A small image diffusion model, trained from scratch.
Model: 2.67M parameters, 48-pixel images, arch unet, norm groupnorm, widths [48, 96, 144].
Training: 4700 steps, batches of 384.
Data: trained on microscope photos of single blood and bone marrow cells, 97085 training examples.
Rows from block 5 of a small image diffusion model, named by matrix and row number. Rows with one number belong to one channel. Each number is 500 + 50 x the weight over its row's rms, rounded and kept within 0 to 999. All counts start at 0. Numbers have three digits each. After the name is the row's rms in percent of the matrix's.
After each channel's rows are labels from the 100 images, of 14848 (inputs lightly noised), where the channel reaches its highest value: "top examples" is what is common among them; "peak at" is the part of the image that holds the peak. Only what is clearly more common there than usual is listed. The data: microscope photos of single blood and bone marrow cells.
# convs0: first 3x3 conv (model.mid.2.convs.0.weight, 144x144x3x3, each kernel summed), inputs 0-143
# convs1: second 3x3 conv (model.mid.2.convs.1.weight, 144x144x3x3, transposed, each kernel summed), outputs 0-143

convs0.65 091:468417475501578438470534513421426408378491560528464452501458423474552425494450560392529565486567544472510543478506501573523544429515524502524406505505567477520540483483522549431462432502422352501409502533468494511493524418482567570444475515391522414452455426519476577457528494439426493520466462487497335512496452495532435503525471543565511514588494516465481498455428510486513521562415528524527494565419519552525532505499498457515504
convs1.65 125:479510512556475513486516501489512507507541465548551467508558493513463563536544398632526518471518397529637463510415551491475387545578392499481517433440462490383576492461557408487537464515513543454568562528523512538442498489448435416473541477494557469498540598472462435450514449449497541549482543569463516427385556461581452485463545514429438537480432503569467488572529424504478572412465479397490512512533485495516518502443524484550476
top examples: cell type: promyelocyte
peak at: bottom centre

convs0.43 128:536413503496445575506448512475530509493612478535430552434548462485518479511483540587438485455586464461497491522585545469488570466579572500496556489468599557425480459423491570525398487526414538534596505456502417505475551487469478500530549482524462524531604371557483507379500459525550468493522480502524545497505549411411544567466553457471476473501448368600529488549492459524512521573570495487556560479553491463511621470505549511477493
convs1.43 085:466514506544535525454566557529585546608452506502450454570568462396456574500491480518519491453558547600485581488491509559524421580509471505539528567579453473449592597539465416472485392535583556582457488473566521551515495439616498418412444527479487536458521538473458526512549499529541526463554417473535483447510445531495563559477496545517474546462494570499449471517487491601520483537468500495441493612458547555481486422421598487472456
top examples: cell type: lymphocyte
peak at: top centre

convs0.53 091:559403430490440537574507597475527440459451554586532416492405501493491598511487552506478531440465497490480517405549533489458529565565511467508434519458531495523551551504507457468579477517396525543522360429570489615527499488448538579500534561512546571525478463513570493462480486456456467508542473492508506407545502517501569505482443537570594528508446471532596506486583475432511503626584528493406416458517467481440468587524469466493480
convs1.53 074:485525481547574506436481381529544619550532464515479520518559414472553501463496487513530495499473487511564551559499454485460435489405512475514541526509559509527408438527544516451465561506632529471419636513467518453436501471562561455462557468450446406529508542428363457484572498419555584407455489514406454563558489446466470542498508436472397427497475510472433430510438515522507423448486538464519551528464498568457528465503506532467521
top examples: cell type: lymphocyte
peak at: centre

convs0.55 126:484421464437534427442598490436511446540579528483487477662498440490442460583449541572561437512415582488542446564427505483430607513487516557429508475523556514432570502493483447512546461533502483496617485521530521451497553497432530490668513490454521487519542613525515443516539487460499514522471430492491447481497405486528432551497466420579591513516531450591527537536547451523463511490526512544547472488552567506487515483473502445421531
convs1.55 070:472496537504505519567455546503445540532564437552484534436524571485533532501495515470441530450521471515486558435562499470539463497551430477555486655390506545560423387481457602487436540508569540485472597483417581519550411431546477571443458492538500510447436427498460548423454572510614553503523524578544510442527482442470482503545465556487455441474502537463550544422461547406548508500494551460415517558501514587562528537437475526553538
top examples: cell type: segmented neutrophil
peak at: centre

convs0.17 101:519530580537459574520488567503577444446513511464553495456519560572651444389439493446467482518492433549553493514461463522485429480501530563477498431591529482442509562495529444455508519492495516554542525478408583460501524501540505482542525526516553427542461469576552519503487540501434452429524568511519602470400591450474486551550483464522540428447540592541519519454491540482418529459506571545522582511554457438608529555558505572565372
convs1.17 099:468564451506521451481507488545456493459508538427437407549483471501466505551529419530516408477540503513534436409536429500484590480529485370537520466397433548515479464534475523572480517526539562413446447614514448521458434416458503539450480433514431567458535480574455471522490463479568519496417465469521409517566486572510444535460541480468452501551476446463468498606450583544633511501504449541379511554464506523432516455500509406554457
top examples: cell type: erythroblast
peak at: middle left

convs0.114 099:474517544532499545435488434510513530487495476553566444506498548503383478448443538518501401453375530524443538476535483529385518530582544367469453560412471526515524453577435476472470530484469506468410425543451564554472502405490493468572501450366491544474453524528547597518438537515504485509522562497518529497473468529472530572492551524562557458487556434466511516479466560462487541601576469508531494518472436453463472360463507437514615
convs1.114 112:622476489404515540460539608412458441525449352517502575525607443552441521581519532368501547528532494466523448480461505588503507506470439449396480507540577483510494443472502579548460406518514497491544633452480488488488552430535511474507490480609451493560593496498449504520523482514675484483488503451556502422524503542422510505496538499553478569563447532506512554507486472535564517504477462525479472499516472500459556500568497527530524
top examples: smear: peripheral blood
peak at: bottom left

convs0.96 093:528380518484389405528508533531489518541497465511567490525526577566509476471494574482556467452560488454577459524574500547507562472585419430535461435499479593462464488532446492539478455528455525515469482521475500530531525411490490444539583446566494474409503469528557413482418523445431568489515433465488483598440450511471512608472536549513529461553414451509482564563606505498489492492462479519497465463513468476448665392535481390484478
convs1.96 103:487533476493576565493467517442549460526492497463477559500543336479470597588494489520486514530452514552479546512451581510522470577458546633452528479490540518449581511476569486480520547569583519480528385443509515490442509544495498472563439530472521565606570436516536610485452482493551433494454544515488526390526559555576473434464514552444515483491600516500521425480425495534503429524544469542555442533447516507532379578497523561511585
top examples: smear: peripheral blood
peak at: bottom centre

convs0.103 098:516616503511533512522447433511563457608560473497516507613522479509502495415490444450424460561535501531526570508488510446549513497591490476492471487462423471544416570490482467463400555449424469493513413569515567562502455491472493466486449464564480465494496363496532415633498518580512476528552503467492489525459510473525443550519432536447516468519537473428486500478515491434507450554540511563448475510493488505488468268534454531577533
convs1.103 094:465411472423588531512462599489563493435534466525570510467525501497580489513546541566520497476451389518488463554547427512468492506468577378415476482515586561519579398444506545523471543517555511463500436374472501429486544571497433455400512561504496521587438556488441527423536559467514511487543466499374468525518528487440463483476555466495533445580449499546483558514468573528499436539546528489546544537473494527498477621486616504463537
top examples: smear: peripheral blood; cell type: myeloblast
peak at: centre

convs0.25 099:424434544479433474535518519499480470371494506535539473383477553591523456551473550564487486490524452454556510536512506499517538443566551539510555466496466419454537509536502484557436475511484512427604463512413521495489536503598459524528568503540469411443480508525496473443417497504481518521515551476493595517500459482503545585451427492595501420475403558498524418537533479428546530510615534502599491319406498499460518560476419494490557
convs1.25 087:559555523484577489532512459506499535611420544513520478559513473450434560452532402471438479565495492556486561527523409450522519484485427543451406575522531563534489426451442529527538541533507550511451533490538467516539496539432512468496455534507529529551464480480465502553528547487551463481399457494521431416491490551452438461552515466426506499518586423553511499417400539546420461484345540485447573625593483564602514523426570510545493
top examples: cell type: lymphocyte
peak at: centre

convs0.61 104:463484521457455519565489448497482517392443528554492460510546514563502511446561542559500488472533518542565488568512532554469541525434599391581443481570498464446440522478509477462497551433495532465453545420523502550491504567531522436478504443471466467519412446483510506450514540492414436463448486516507536557556432560484707514524552432471503558472541499583471542480418524513512593468540555496578423454522440581403504422480473621508465
convs1.61 102:528465445578466539586412548500492406534435545499495476568517428470555504548569431506484502575424480429519380481507445437535548463468571467533399509470441560532483467417487489571481490476467436564568435534422532546478500549461478475436580450610525497490562551525489413514478555556498506474532481524530469468425439533527385520491464501496477441498504470513491608576589606580506487458504543545547541490429527444450521577479537414527521
top examples: cell type: segmented neutrophil; smear: peripheral blood
peak at: centre

convs0.82 106:496433546540590485451528506539515448529435406563504505494539461493465457393464541484484434440469473551496489495447487552471436544586549444542553475511485588453503434496490498510514535562503452543616487549537470525463594457588452526586546473471506409486493410459487478391501492427582595547631425544469499427459506483459544502510468490491410446448500557491533506594553485487426532473465410489522503502567498453440628520545563551474531
convs1.82 126:486545525477410559558510395481525566499577501536507520529378598617461488510550453514515504502460481455447513509509574398563532479520428554514560447504510458498455511548513554504592515485528547513417426427534520525589467519492424500560516540509471535563478509518523435550488425572562482504470598511494530480581519398539468461388471498446556551535493414489536456403518437437442532534456515443580609483554484493592451521500421485502475
top examples: cell type: lymphocyte
peak at: centre

convs0.141 060:496490492524537579388456495529421522581469510554539523486396584427444549436473525575506499558497441520607483507447530460535489495631515519520413507451467531479521547526592452526532503420507565493568506589572506413458485493506556596428506421394545557466508488507424489508463505425546476453476522499495452479505512481514427511479476536564481545540509579375434479486545457485573590554402479530521585501443435558516525440468480500552467
convs1.141 077:500484498369486470567584470553614484487549466537492441489551392546474450473530474500518477513501537473415540527577528443510461495432572428486600546533464498522510482431528372500365527463500444490423540408394527539553482460511556526479433529536441512523545548502464517489530541567542461532503547538542456572559414452493504434477549510429531508503485507480493485439463549512426413551521535462490403380472587481485429539571518454484537
top examples: cell type: segmented neutrophil
peak at: centre

convs0.99 082:425478554476499534675571506474526502537584478496521536441464605557454512511520538446505499513427571533385458554511529541471507490480467441437463483461490462507490449529485536542468453667531487533508476442510546477463462426585462507531460480423514498484502499619471500485535538421581435469467513497492494456480488503504526554483491501622609498425462521450474491392457540517456551482551531465471495502468472432520559505616482605457607
convs1.99 119:460539475551440497351484470469523454445413583450499498520514485433552463527450475526504512401504470478588463551449528472521546531505487521531492581553496470480540538477499472500540546378464472488533468492459516532438427537452545532583490459499555569499441501432512504567457407501464541514484534437519469583435568483507458557530533516367487395563563435511602436661490462491451442461475516557485522495487502506542499531348523452527457
top examples: cell type: erythroblast
peak at: centre

convs0.62 098:446414447459501463360621579496514570492493434490420401506441481529555475536453564546558442529523426488473439542499487462583442512519560600502577453520520528450451447442503563561621483507422499432504525491443519491475611528478519442497552489598467519536590508498534472489412466580506561462558476482499484535522512491453459490475507484494522538477513499507595457456475460460504482476550470542461456473548501623591566476382485492498425
convs1.62 081:544494525535536571557454445463438538467476526530616516527486394506447476511546462543474405457531529489507518475494537513505562455534446424542371582451492517458414533498498454419434549486555499556554464450486555509454435460490566556477539562371459497500487496489439485522568524474537499471439500573592510482509532433485522524565560570460453503456481450595397515547570528483530568489397557440563552510445501424440446540584397471530544
top examples: cell type: erythroblast
peak at: centre

convs0.68 082:455468434464504377541478443528416396458498562489463437444448417474444504487519530437479450462507538496455539467454457526525552422429586535513432459509469468476562515473494521507544479531427414479402489418482470535525552524480518558510561507445531401490416460490508548439536498513449464527504514490507345502531539428492453546502519513533467460591506667506466477446466516491450483476403505510489379486461449573527499480423505379463475
convs1.68 145:471529504445459486452533440479571535482467517419467484568488490491478415525563546532543498588570503508588482515504550511492442546525402452511472494444394552509446477525466394469494420441514534532576507578500505443558515500463440526501557513573504520521464526503440364396437466450553575469498597579539537439557548568523436542455479492547561485482524432525503523542421403499583526472451542407422406430439498600465504470522535506539476
top examples: cell type: promyelocyte
peak at: centre

convs0.129 094:487501489528643513508567451532464458457560514504455504515572489440600519463453444537464423519568565498549512412491556541465438512573529469497517567507538502452578542435431535513390551566452494536512522529459488544473621432411512434545484529456453397583502434475499539554475485489492444474433555497494465496498507481471396476506480420413499482560509409529445469634532543533474375523495533520505552529589514396461500482493453526461503
convs1.129 082:518511532523449610553522514510542591539437524520495590523563582566427521500484551348585552527486489518483506549423561467585607504483516522498430409449567558449420446549460475467556577553515519602516390443551514460556440526537622538538478471521530522484475529549523546548494548507582449533564415437555497422532533516474563548450527500502476564486557505555483450477503426481535481471489454487524517448505470556545459464520483473589441
top examples: cell type: lymphocyte
peak at: centre

convs0.137 089:484420488465576408488470467549507472404456479476482483483464457495417458459446526339544530469545512539482554478405450511505537483477601477554425462447600488437572531497507436508494553496433495535450575559424497551519446406461477506427497490379512478503410490517472553462462485400404416498498430514488393475538416480527538446515487462530561494554484643541465447535481523462463432495506502534495403444470525539521545488505493465479522
convs1.137 131:503622527469447429508479525546497524576557484449416532426485467480582576416457392509555499514561508494585452431466574500429438482478484511562544584518383489515486553474472512559492508510491488459592481527528503548481496450515547472412511527554512448565497519417375509491595496477543590519484471498495519518397442500399550613449519561452453529485453469591532452549547433474550541446460535431558502532491459573519477442542543461461487
top examples: cell type: promyelocyte
peak at: middle left