{
  "model": "image diffusion model",
  "dataset": "microscope photos of single blood and bone marrow cells",
  "train_examples": 97085,
  "image_size": 48,
  "horizontal_flip": true,
  "conditioning": "none",
  "arch": "unet",
  "objective": "epsilon",
  "cond_dim": 256,
  "norm": "groupnorm",
  "hidden_act": "leaky_relu",
  "weight_standardization": false,
  "pixel_unshuffle": 2,
  "widths": [48, 96, 144],
  "blocks_per_level": 1,
  "scale_shift_norm": true,
  "attention": true,
  "upsampling": "pixel_shuffle",
  "init": "small_normal",
  "residual_init": "zero_last",
  "optimizer": "muon",
  "muon_scale": "original",
  "learning_rate": 0.011,
  "momentum": 0.95,
  "nesterov": true,
  "orthogonalizer": "newton_schulz_5",
  "adamw_lr_other_params": 0.0019,
  "max_grad_norm": 0.5,
  "ema_decay": 0.995,
  "max_steps": 4700,
  "batch_size": 384,
  "epochs": 18.6,
  "lr_schedule": "linear",
  "final_lr_fraction": 0.1,
  "warmup_steps": 470,
  "weight_decay": 0.02,
  "adamw_weight_decay_other_params": 0
}
Rows from block 6 of a small image diffusion model, named by matrix and row number. Rows with one number belong to one channel. Each number is 500 + 40 x the weight over its row's rms, rounded and kept within 0 to 999. All counts start at 0. Numbers have three digits each.
After each channel's rows are labels from the 100 images, of 14848 (inputs lightly noised), where the channel reaches its highest value: "colour at peak" is the nearest of a few named colours to the mean colour under the peak. Only what is clearly more common there than usual is listed. The data: microscope photos of single blood and bone marrow cells. In brackets: how many of the 100.
# convs0: first 3x3 conv (model.decb.0.0.convs.0.weight, 96x192x3x3, each kernel summed), inputs 0-95
# convs1: second 3x3 conv (model.decb.0.0.convs.1.weight, 96x96x3x3, transposed, each kernel summed), outputs 0-95

convs0.28:473522452457486512444531496504517479524493482501447433503472451525502507506445486512440492499484514502501489499545499486470520479517461450497461510538488545510495504512474488531530480500497492505464514504507511512481521491495491539517514489498450511497470486483456490496498505506496472518
convs1.28:552539500495515476478524506512539572527521560512466469468462493425499490466491494507472495554454540532490461531463540473495418504587458501523515529566542512515607441503493513561508498460480525517439506488499516554454432500515509459509540562487528492445498477449540434478382412443546470525
colour at peak: white (63)

convs0.81:510566434540476450367543533512512431555548507511503468574485567476518534509525506550515550508437534463538545521543517486578519521509498500508523472509539518506471479439530435465571485572470443498522504367531507428489480608481425521486486454589499515481536436443520600507485500493411607511
convs1.81:495509465439524539446533444455470548452551490556536515477499500550502459489475443498436501490559515518460491522459477512500529510507582511486554531537489568496507513557438507478499543546441501486533560535474510467473576483440529561497557580527493544555502491408538474458418573512468431471
colour at peak: black (57); blue (36)

convs0.36:492512499508474521516513500525503487532536428501505506476535450473517482471421497543426470500513503521510489499512528516445529548476446482496477520512471493526524497488458505529494497548475439525465434485537462514478492509500471487524512487515481500493482436507522428525509524482498474489
convs1.36:497494486545462474525453553503490491466526537489511481471513489481509489499619534515557451480448505470402445511453475515494498452458492551459458461528542480487534519502466443504543513408554469534410459559457529494403549552422441538489476483486477522478513539457543500485577529504460510550
colour at peak: blue (48)

convs0.57:438437468499525520491473542423458512485518430517447513497513483465577502479462448496461474457492474559545545504483509494597505536496488476583558491513500450536516466527502502533481497499542495522501480433525504548470504475537511497427484437502455507471449488508497505499477526445450563458
convs1.57:524506512545458501549497433520526501440492529528425517491540539457488466479556538495542445538504514528536534512486476443564449498490501468508466527470537502498469493556564460537412485458528484470474481472546481407447486533466499470505592482398424512465541494521454473510534521450513617534
colour at peak: blue (25)

convs0.65:494552471529473476454456494499504544473491477472511452513498505475569448567450480489542451478507551562459513527618437577528511463522489463560538483555533498566550536463485523439549471485505514451519458505512453530536461470460485529448554414503451472511514493505510509506536492520502532500
convs1.65:588576436495485519396554545524503518522558474436457538539467426545438486452480486480528533485438499551514473527572483502536517512585508477473448529524470550487449513492454490430589551454492529508470498509511449491485492505525525554472508506487498480531504539471429494517488561496559467429
colour at peak: purple (55); blue (36)

convs0.95:511498499538448514455505460542484500529459508483456490496505517513500514487482454538548530489474495532532521493489505446464459466517522507468536552513506464500479493509505455418489517525517527545552507465549487493530497465455481473461537545492513476522454510512521490509501479499481523515
convs1.95:526578482458467467491370496513468484527536507523534472507480439465521554580528516497480478535539465465499542548425490587520494505536499499536629498487479495556556547518479489474479518491513491413523500513542501570477443497529527509464485507487495473498490497502515501527488550615508410478
colour at peak: blue (38)

convs0.34:482479476522504453567494509548496523502522455513446506456458475505529531473490504510461496509506519480482513495557516492534545519510507457528520517535524521541503536543482478543424509530526478543465483509496542529489460525495497433534484407448448555457408457487490462520488497443464531450
convs1.34:475510519535512492512485457515470465462526472548502466483492432437504420513593557476525525554521512542457556497517497464526488475570457533460589467430555469481498412478494504454475493494477525520499394480497527502449537512537448456467558456536497502544545411471470518443435503450518535540
colour at peak: grey (60)

convs0.82:530507496537589469578447495538516493452445495470477503438490465464488479482518538477529501509530471578469424472528493485501422467490661484478506492495456494481492504513545461481425468452551500504484485533491506523501501451475522535468502503472506436462497490573459491477538482485527462457
convs1.82:526520487503541467475388494477483540544519537480467419425451471516550476478499488440459504454584447490505459473488493483493582470441517492466497504548471488514532511480468485499547456490450531506536527473488459534450522531475582541455468454459545482476448442427514414443470465553457431514
colour at peak: white (79)

convs0.46:446505497489473463712454435508498473523503495430448560426573471464471522424495578502503535531551468584491515464508490480499489427476481540499469474496482503535482542508537549446515435509553564479487566555510448493469518549539470557508533466523487454483484489496510494494473509498507531389
convs1.46:453449482505522539565513539518540455499495439516493447539530490452490431587568492558402591509538467500422461499541528469445509422485459514476460482524447506500489443495457519510480496521533469534486463559429506459470571494535525509524543517523583552525498535523502524533414469514520516509
colour at peak: purple (61)

convs0.85:499494456492520430538506494513504477453523462500468500420432550481575492519472444508454417506528527494498507514580495526475521521481493461514543498508463507504564512506514508537525495495527510522489447540498506531481448496537460482455516456510446511505473453538432450523503477479457485517
convs1.85:536509451523489500473569487506518452544474489488541563513552443522501522473436503479483469499383489539530538525510467466486440465528472573536540439481492546504536469556505542428559504470516552519476453522482470404605516493510502505472514500413445501510522531572493534483457422528555515488
colour at peak: blue (25)

convs0.18:474521496497448506578489474500483462482468508515488514413483486520538436383499578494520415604475517510528452548523534487408454505520478484556406462535382472486509441473500456518534490419503452552401497488475494441539499417480510504458471467471501493536501528509546476497473524490492553521
convs1.18:551501491483487527494503524521439500451511503429523555483535489516505524454585541549506526470522552473522480524567468473513452457494576518507495475547549505500490506545458471515568463548484477519478617513495414453534483487441374529516543470464491496495445496433568466482463457491456560539
colour at peak: pink (53)

convs0.31:411467522479564489607584554513502511610474564498495506480493491495509567449550526499510594514600525520508487551461593482579561464505528516480492509513539431468548519529508429528520457516428514438473426489445502513475521539486409494449562456518536430511471546475534482467538520547516528479
convs1.31:484472520465509469475534500515548530467501471536534440548501484509617471567564446536456498527461443513438425497439459498444545474484485530472510526527456452482513461523507571512455533453524568514585533529461433502476563524466445483488532457464546495470465461489559472448500563463442496535
colour at peak: blue (39)

convs0.11:495518531495447455476474472463510434588452451518486420514501437521513481503540514483477541495491511518514508513465554485494452495538489471492486473504513486499557508491512479502472525473508536471483478441572480516493479472472480381489497512490486512477506491477503479525526537454452472510
convs1.11:492504558524407493555549539479499530484432485513510499521504580622480575541574538558520513542501547489525510547491561488535488523474518433545493448487481523444513451490478570397499446478468576503531494488472526509485546484470499538463449522538549520507462519502451569494493445475493531472
colour at peak: white (53)

convs0.10:581596456589489523415517579465489527504499461505587458507481470528502500510566652453470503504418553478534538458513487530542531488506435521558538515529493551517456481479440509507490537534517504572484450547455507501498540552550502517528445497601498562490487398535423489516529513462541444494
convs1.10:535510500468470508509513481462522575501484515592457513481530530467520499554455486476545452528482499504422497453438516469519436515522483460425549473480565525475539523534496487564556553509530418483498492502468482487531492575487425509514531595407459475448491571397490550499534502499545520486
colour at peak: black (55)

convs0.5:486529492471485499554507495479497504493505482493473524463479491501504510559503573511504509519464548498480496496516469461551520472549420483483494483511509502493509491452518533497543487518471530519477512522570505497516498493505510550497524473511437476487519514445410503490539494483477413495
convs1.5:549522509455518465529548543437462472458486440449570479575479474507434429504454468502517440513516500460497511421547511505465533437465512472519557466489429506481441412471461476523415532496457486439555576501528516406518521475476500576441464487499491454492483490460472460490467536489512490508
colour at peak: white (75)

convs0.56:458488523478579519554423553490491463417442483504554472409521482484488553474458629493515375463479443503507418515498495502497451490506573495465533431461403385516524498547542535474514459449586442532475516523524490499508554507434507351462520530516470433476448500514457496479515502496490348468
convs1.56:462468539507534513494484514519461488535517499571534509480517436526442540526558500478439510485481462490493486560465466430555499443566554506515527479489525534493516499550505490550400544561529481469493555514489473480514571507516408500503430464464528569449487432466472490466407510449579514576
colour at peak: purple (43); blue (31)

convs0.35:553529483473557452461537478491504502349452480519484446434496514473439426625469452485493478474552535511508455497429499512463414451497475467440493515457455404530508517355568477451509532443426421540511475393518452485500521430468500467509500517577518491498524479502525485502460501508484537535
convs1.35:537509442512534530503493512532561431493533549464510520548505561473527446488467497553519423560466506527551492466544437546496495538455492472526417463550431455492464561490473502526552503394530462537501502522431466503489517525522543501470515542438473394472459550524434499456523540539455485480
colour at peak: pink (93)

convs0.13:506469460465452485556490538448495503510495456502458523482442461495529525584498441504523532551493511497474503512481471474491579496507446486504498499527499492493494509485532469511609473499490507530475451462494495484506465493487516519476494452520407473509511474510465526458478491473524500498
convs1.13:518589462492477452485481446543504553475502471467481484513497513421408464490487500486512541521511522540546481504508488475514502467523467533546457556574472413521503552412509483624525513484424483592429485521495517530503419467499493501472492526477509477485460486480489520537455479431580454484
colour at peak: white (49)

convs0.89:525521473473430473473670500499484598457569527502529445467525497544500507464498466491508545489494485512471542527459493498479504498537469470533436506509412558538520470528452499527519533547509513510471402491511511523505461480528562526489387493517521558526541514558483524499496555574520556531
convs1.89:490504432549498437546520450498515515493473437455486504541489471477466515533521552541478569499498488486460510479478458505490480490484459521489467507491432568503479496522485529410471453502435449436478490530429499554427495524539603490517441504534545531558494470580435482513409424581493487522
colour at peak: white (94)

convs0.76:534508541474526518558485482505492474525502473490451500480506486490517523472414489511517535490516440492528495523533555509503510515438495499484498472529542537540494505528507530458488504483471492543511531495398499540544506499519492536480517488430522504482463500452513501364506502465482531463
convs1.76:482463468547508469507555508483452452540517513537490493457528543518539527495444517432557468457470529579523498480542599482490516561498546474469429448494404513476530525500421520481489459524472495541520534422498476441432533554496461580541513586471470464494454486431537489520520504476556479465
colour at peak: blue (64)

convs0.47:491525479505459511464496393444500506396523489509516510560496513479409436430456480463472491542493401569530448556386507504361439521535518457411504507367469493490511519492498554438514475514558514496438475461529502542458521538491509484502486508482512499470469439491532500557512519508513501520
convs1.47:513487422548503549479512495473510551496522532487477520489576446510513461520567478489570451570476490543465500523502446492346485559527517501467486459566530471501503531493518518606527483485499547571550514545534511527530520503507481457413519551469470512532526526488435435501568498481495545523
colour at peak: pink (90)

convs0.23:502466525532494503444407487540534471484461472495478471533545460506490500408551524481509486527525520540481419473429535561489432503521553460483460501504511520457531439461520526497468535538469511504416507475497473501566477526457466523553494503546512523527547517553531449584468514523460483595
convs1.23:484449453494502479535501540465549408467439486482483473450509493442466479409502447454499442447394447468525462469516500434515451466465437489429464552442524491464462473493494493518480480456495458430439480510518522504493468537460494421507509433560496528561532527475530532478562536467496531460
colour at peak: pink (51)

convs0.33:446524472528519535524416494511529488466429485480522514480524465483466535515436391535507330460496511455602388488474507454501464494493506509493482488545522500518436510408483488511508510557390470505493511430551509455489516523534490570466498570422487522462512437491576457490476479459464491485
convs1.33:549468447550498548564492535504546448494465524450471477501493496422488536445525539528544505489487501457517483454587467507475496522407442478547400560593498462487442467421495495472541479447522548520500503496540514460491510508525553450491561410494490489542486535540431485471516477495465554533
colour at peak: purple (72)

convs0.78:563474448562482495425595510530498529549522496530460518505483515529517513440512477519452418426461477423466471534506533506452422520521469451459468460462474523534484436502459417485511491449506515576551480590504454432481502414510554449475479509456525469390481485502522439522446489535447610508
convs1.78:557478478559548548487493583440463475479473571553487551496474492489513496469490592536522465510498511561460483483536413550518479536465526493451482456521578483490506522508544513492496489508551478506471521473493440453527475500475427510490559485397412474428480520501459448491556465529467522594
colour at peak: black (91)

convs0.75:487544460451562491456524533509500515528468485505437462424468486507491415449495542521513494526461537516513451460570483535527463486520546455526445478491555524527521470538508466485518534520501407495449531512560539465484503456478510548506515525472462512498479497487446441513535486478491429478
convs1.75:461487491401458500526460470463442551495521466497487529449491504610603500517600512477440447469468515439505444512468512449511514533544527480396473530463511494472530484551456561497495454527540507480525495496502478482492501484524486473465508521488519414434528485466503521553458465419509442454
colour at peak: grey (47)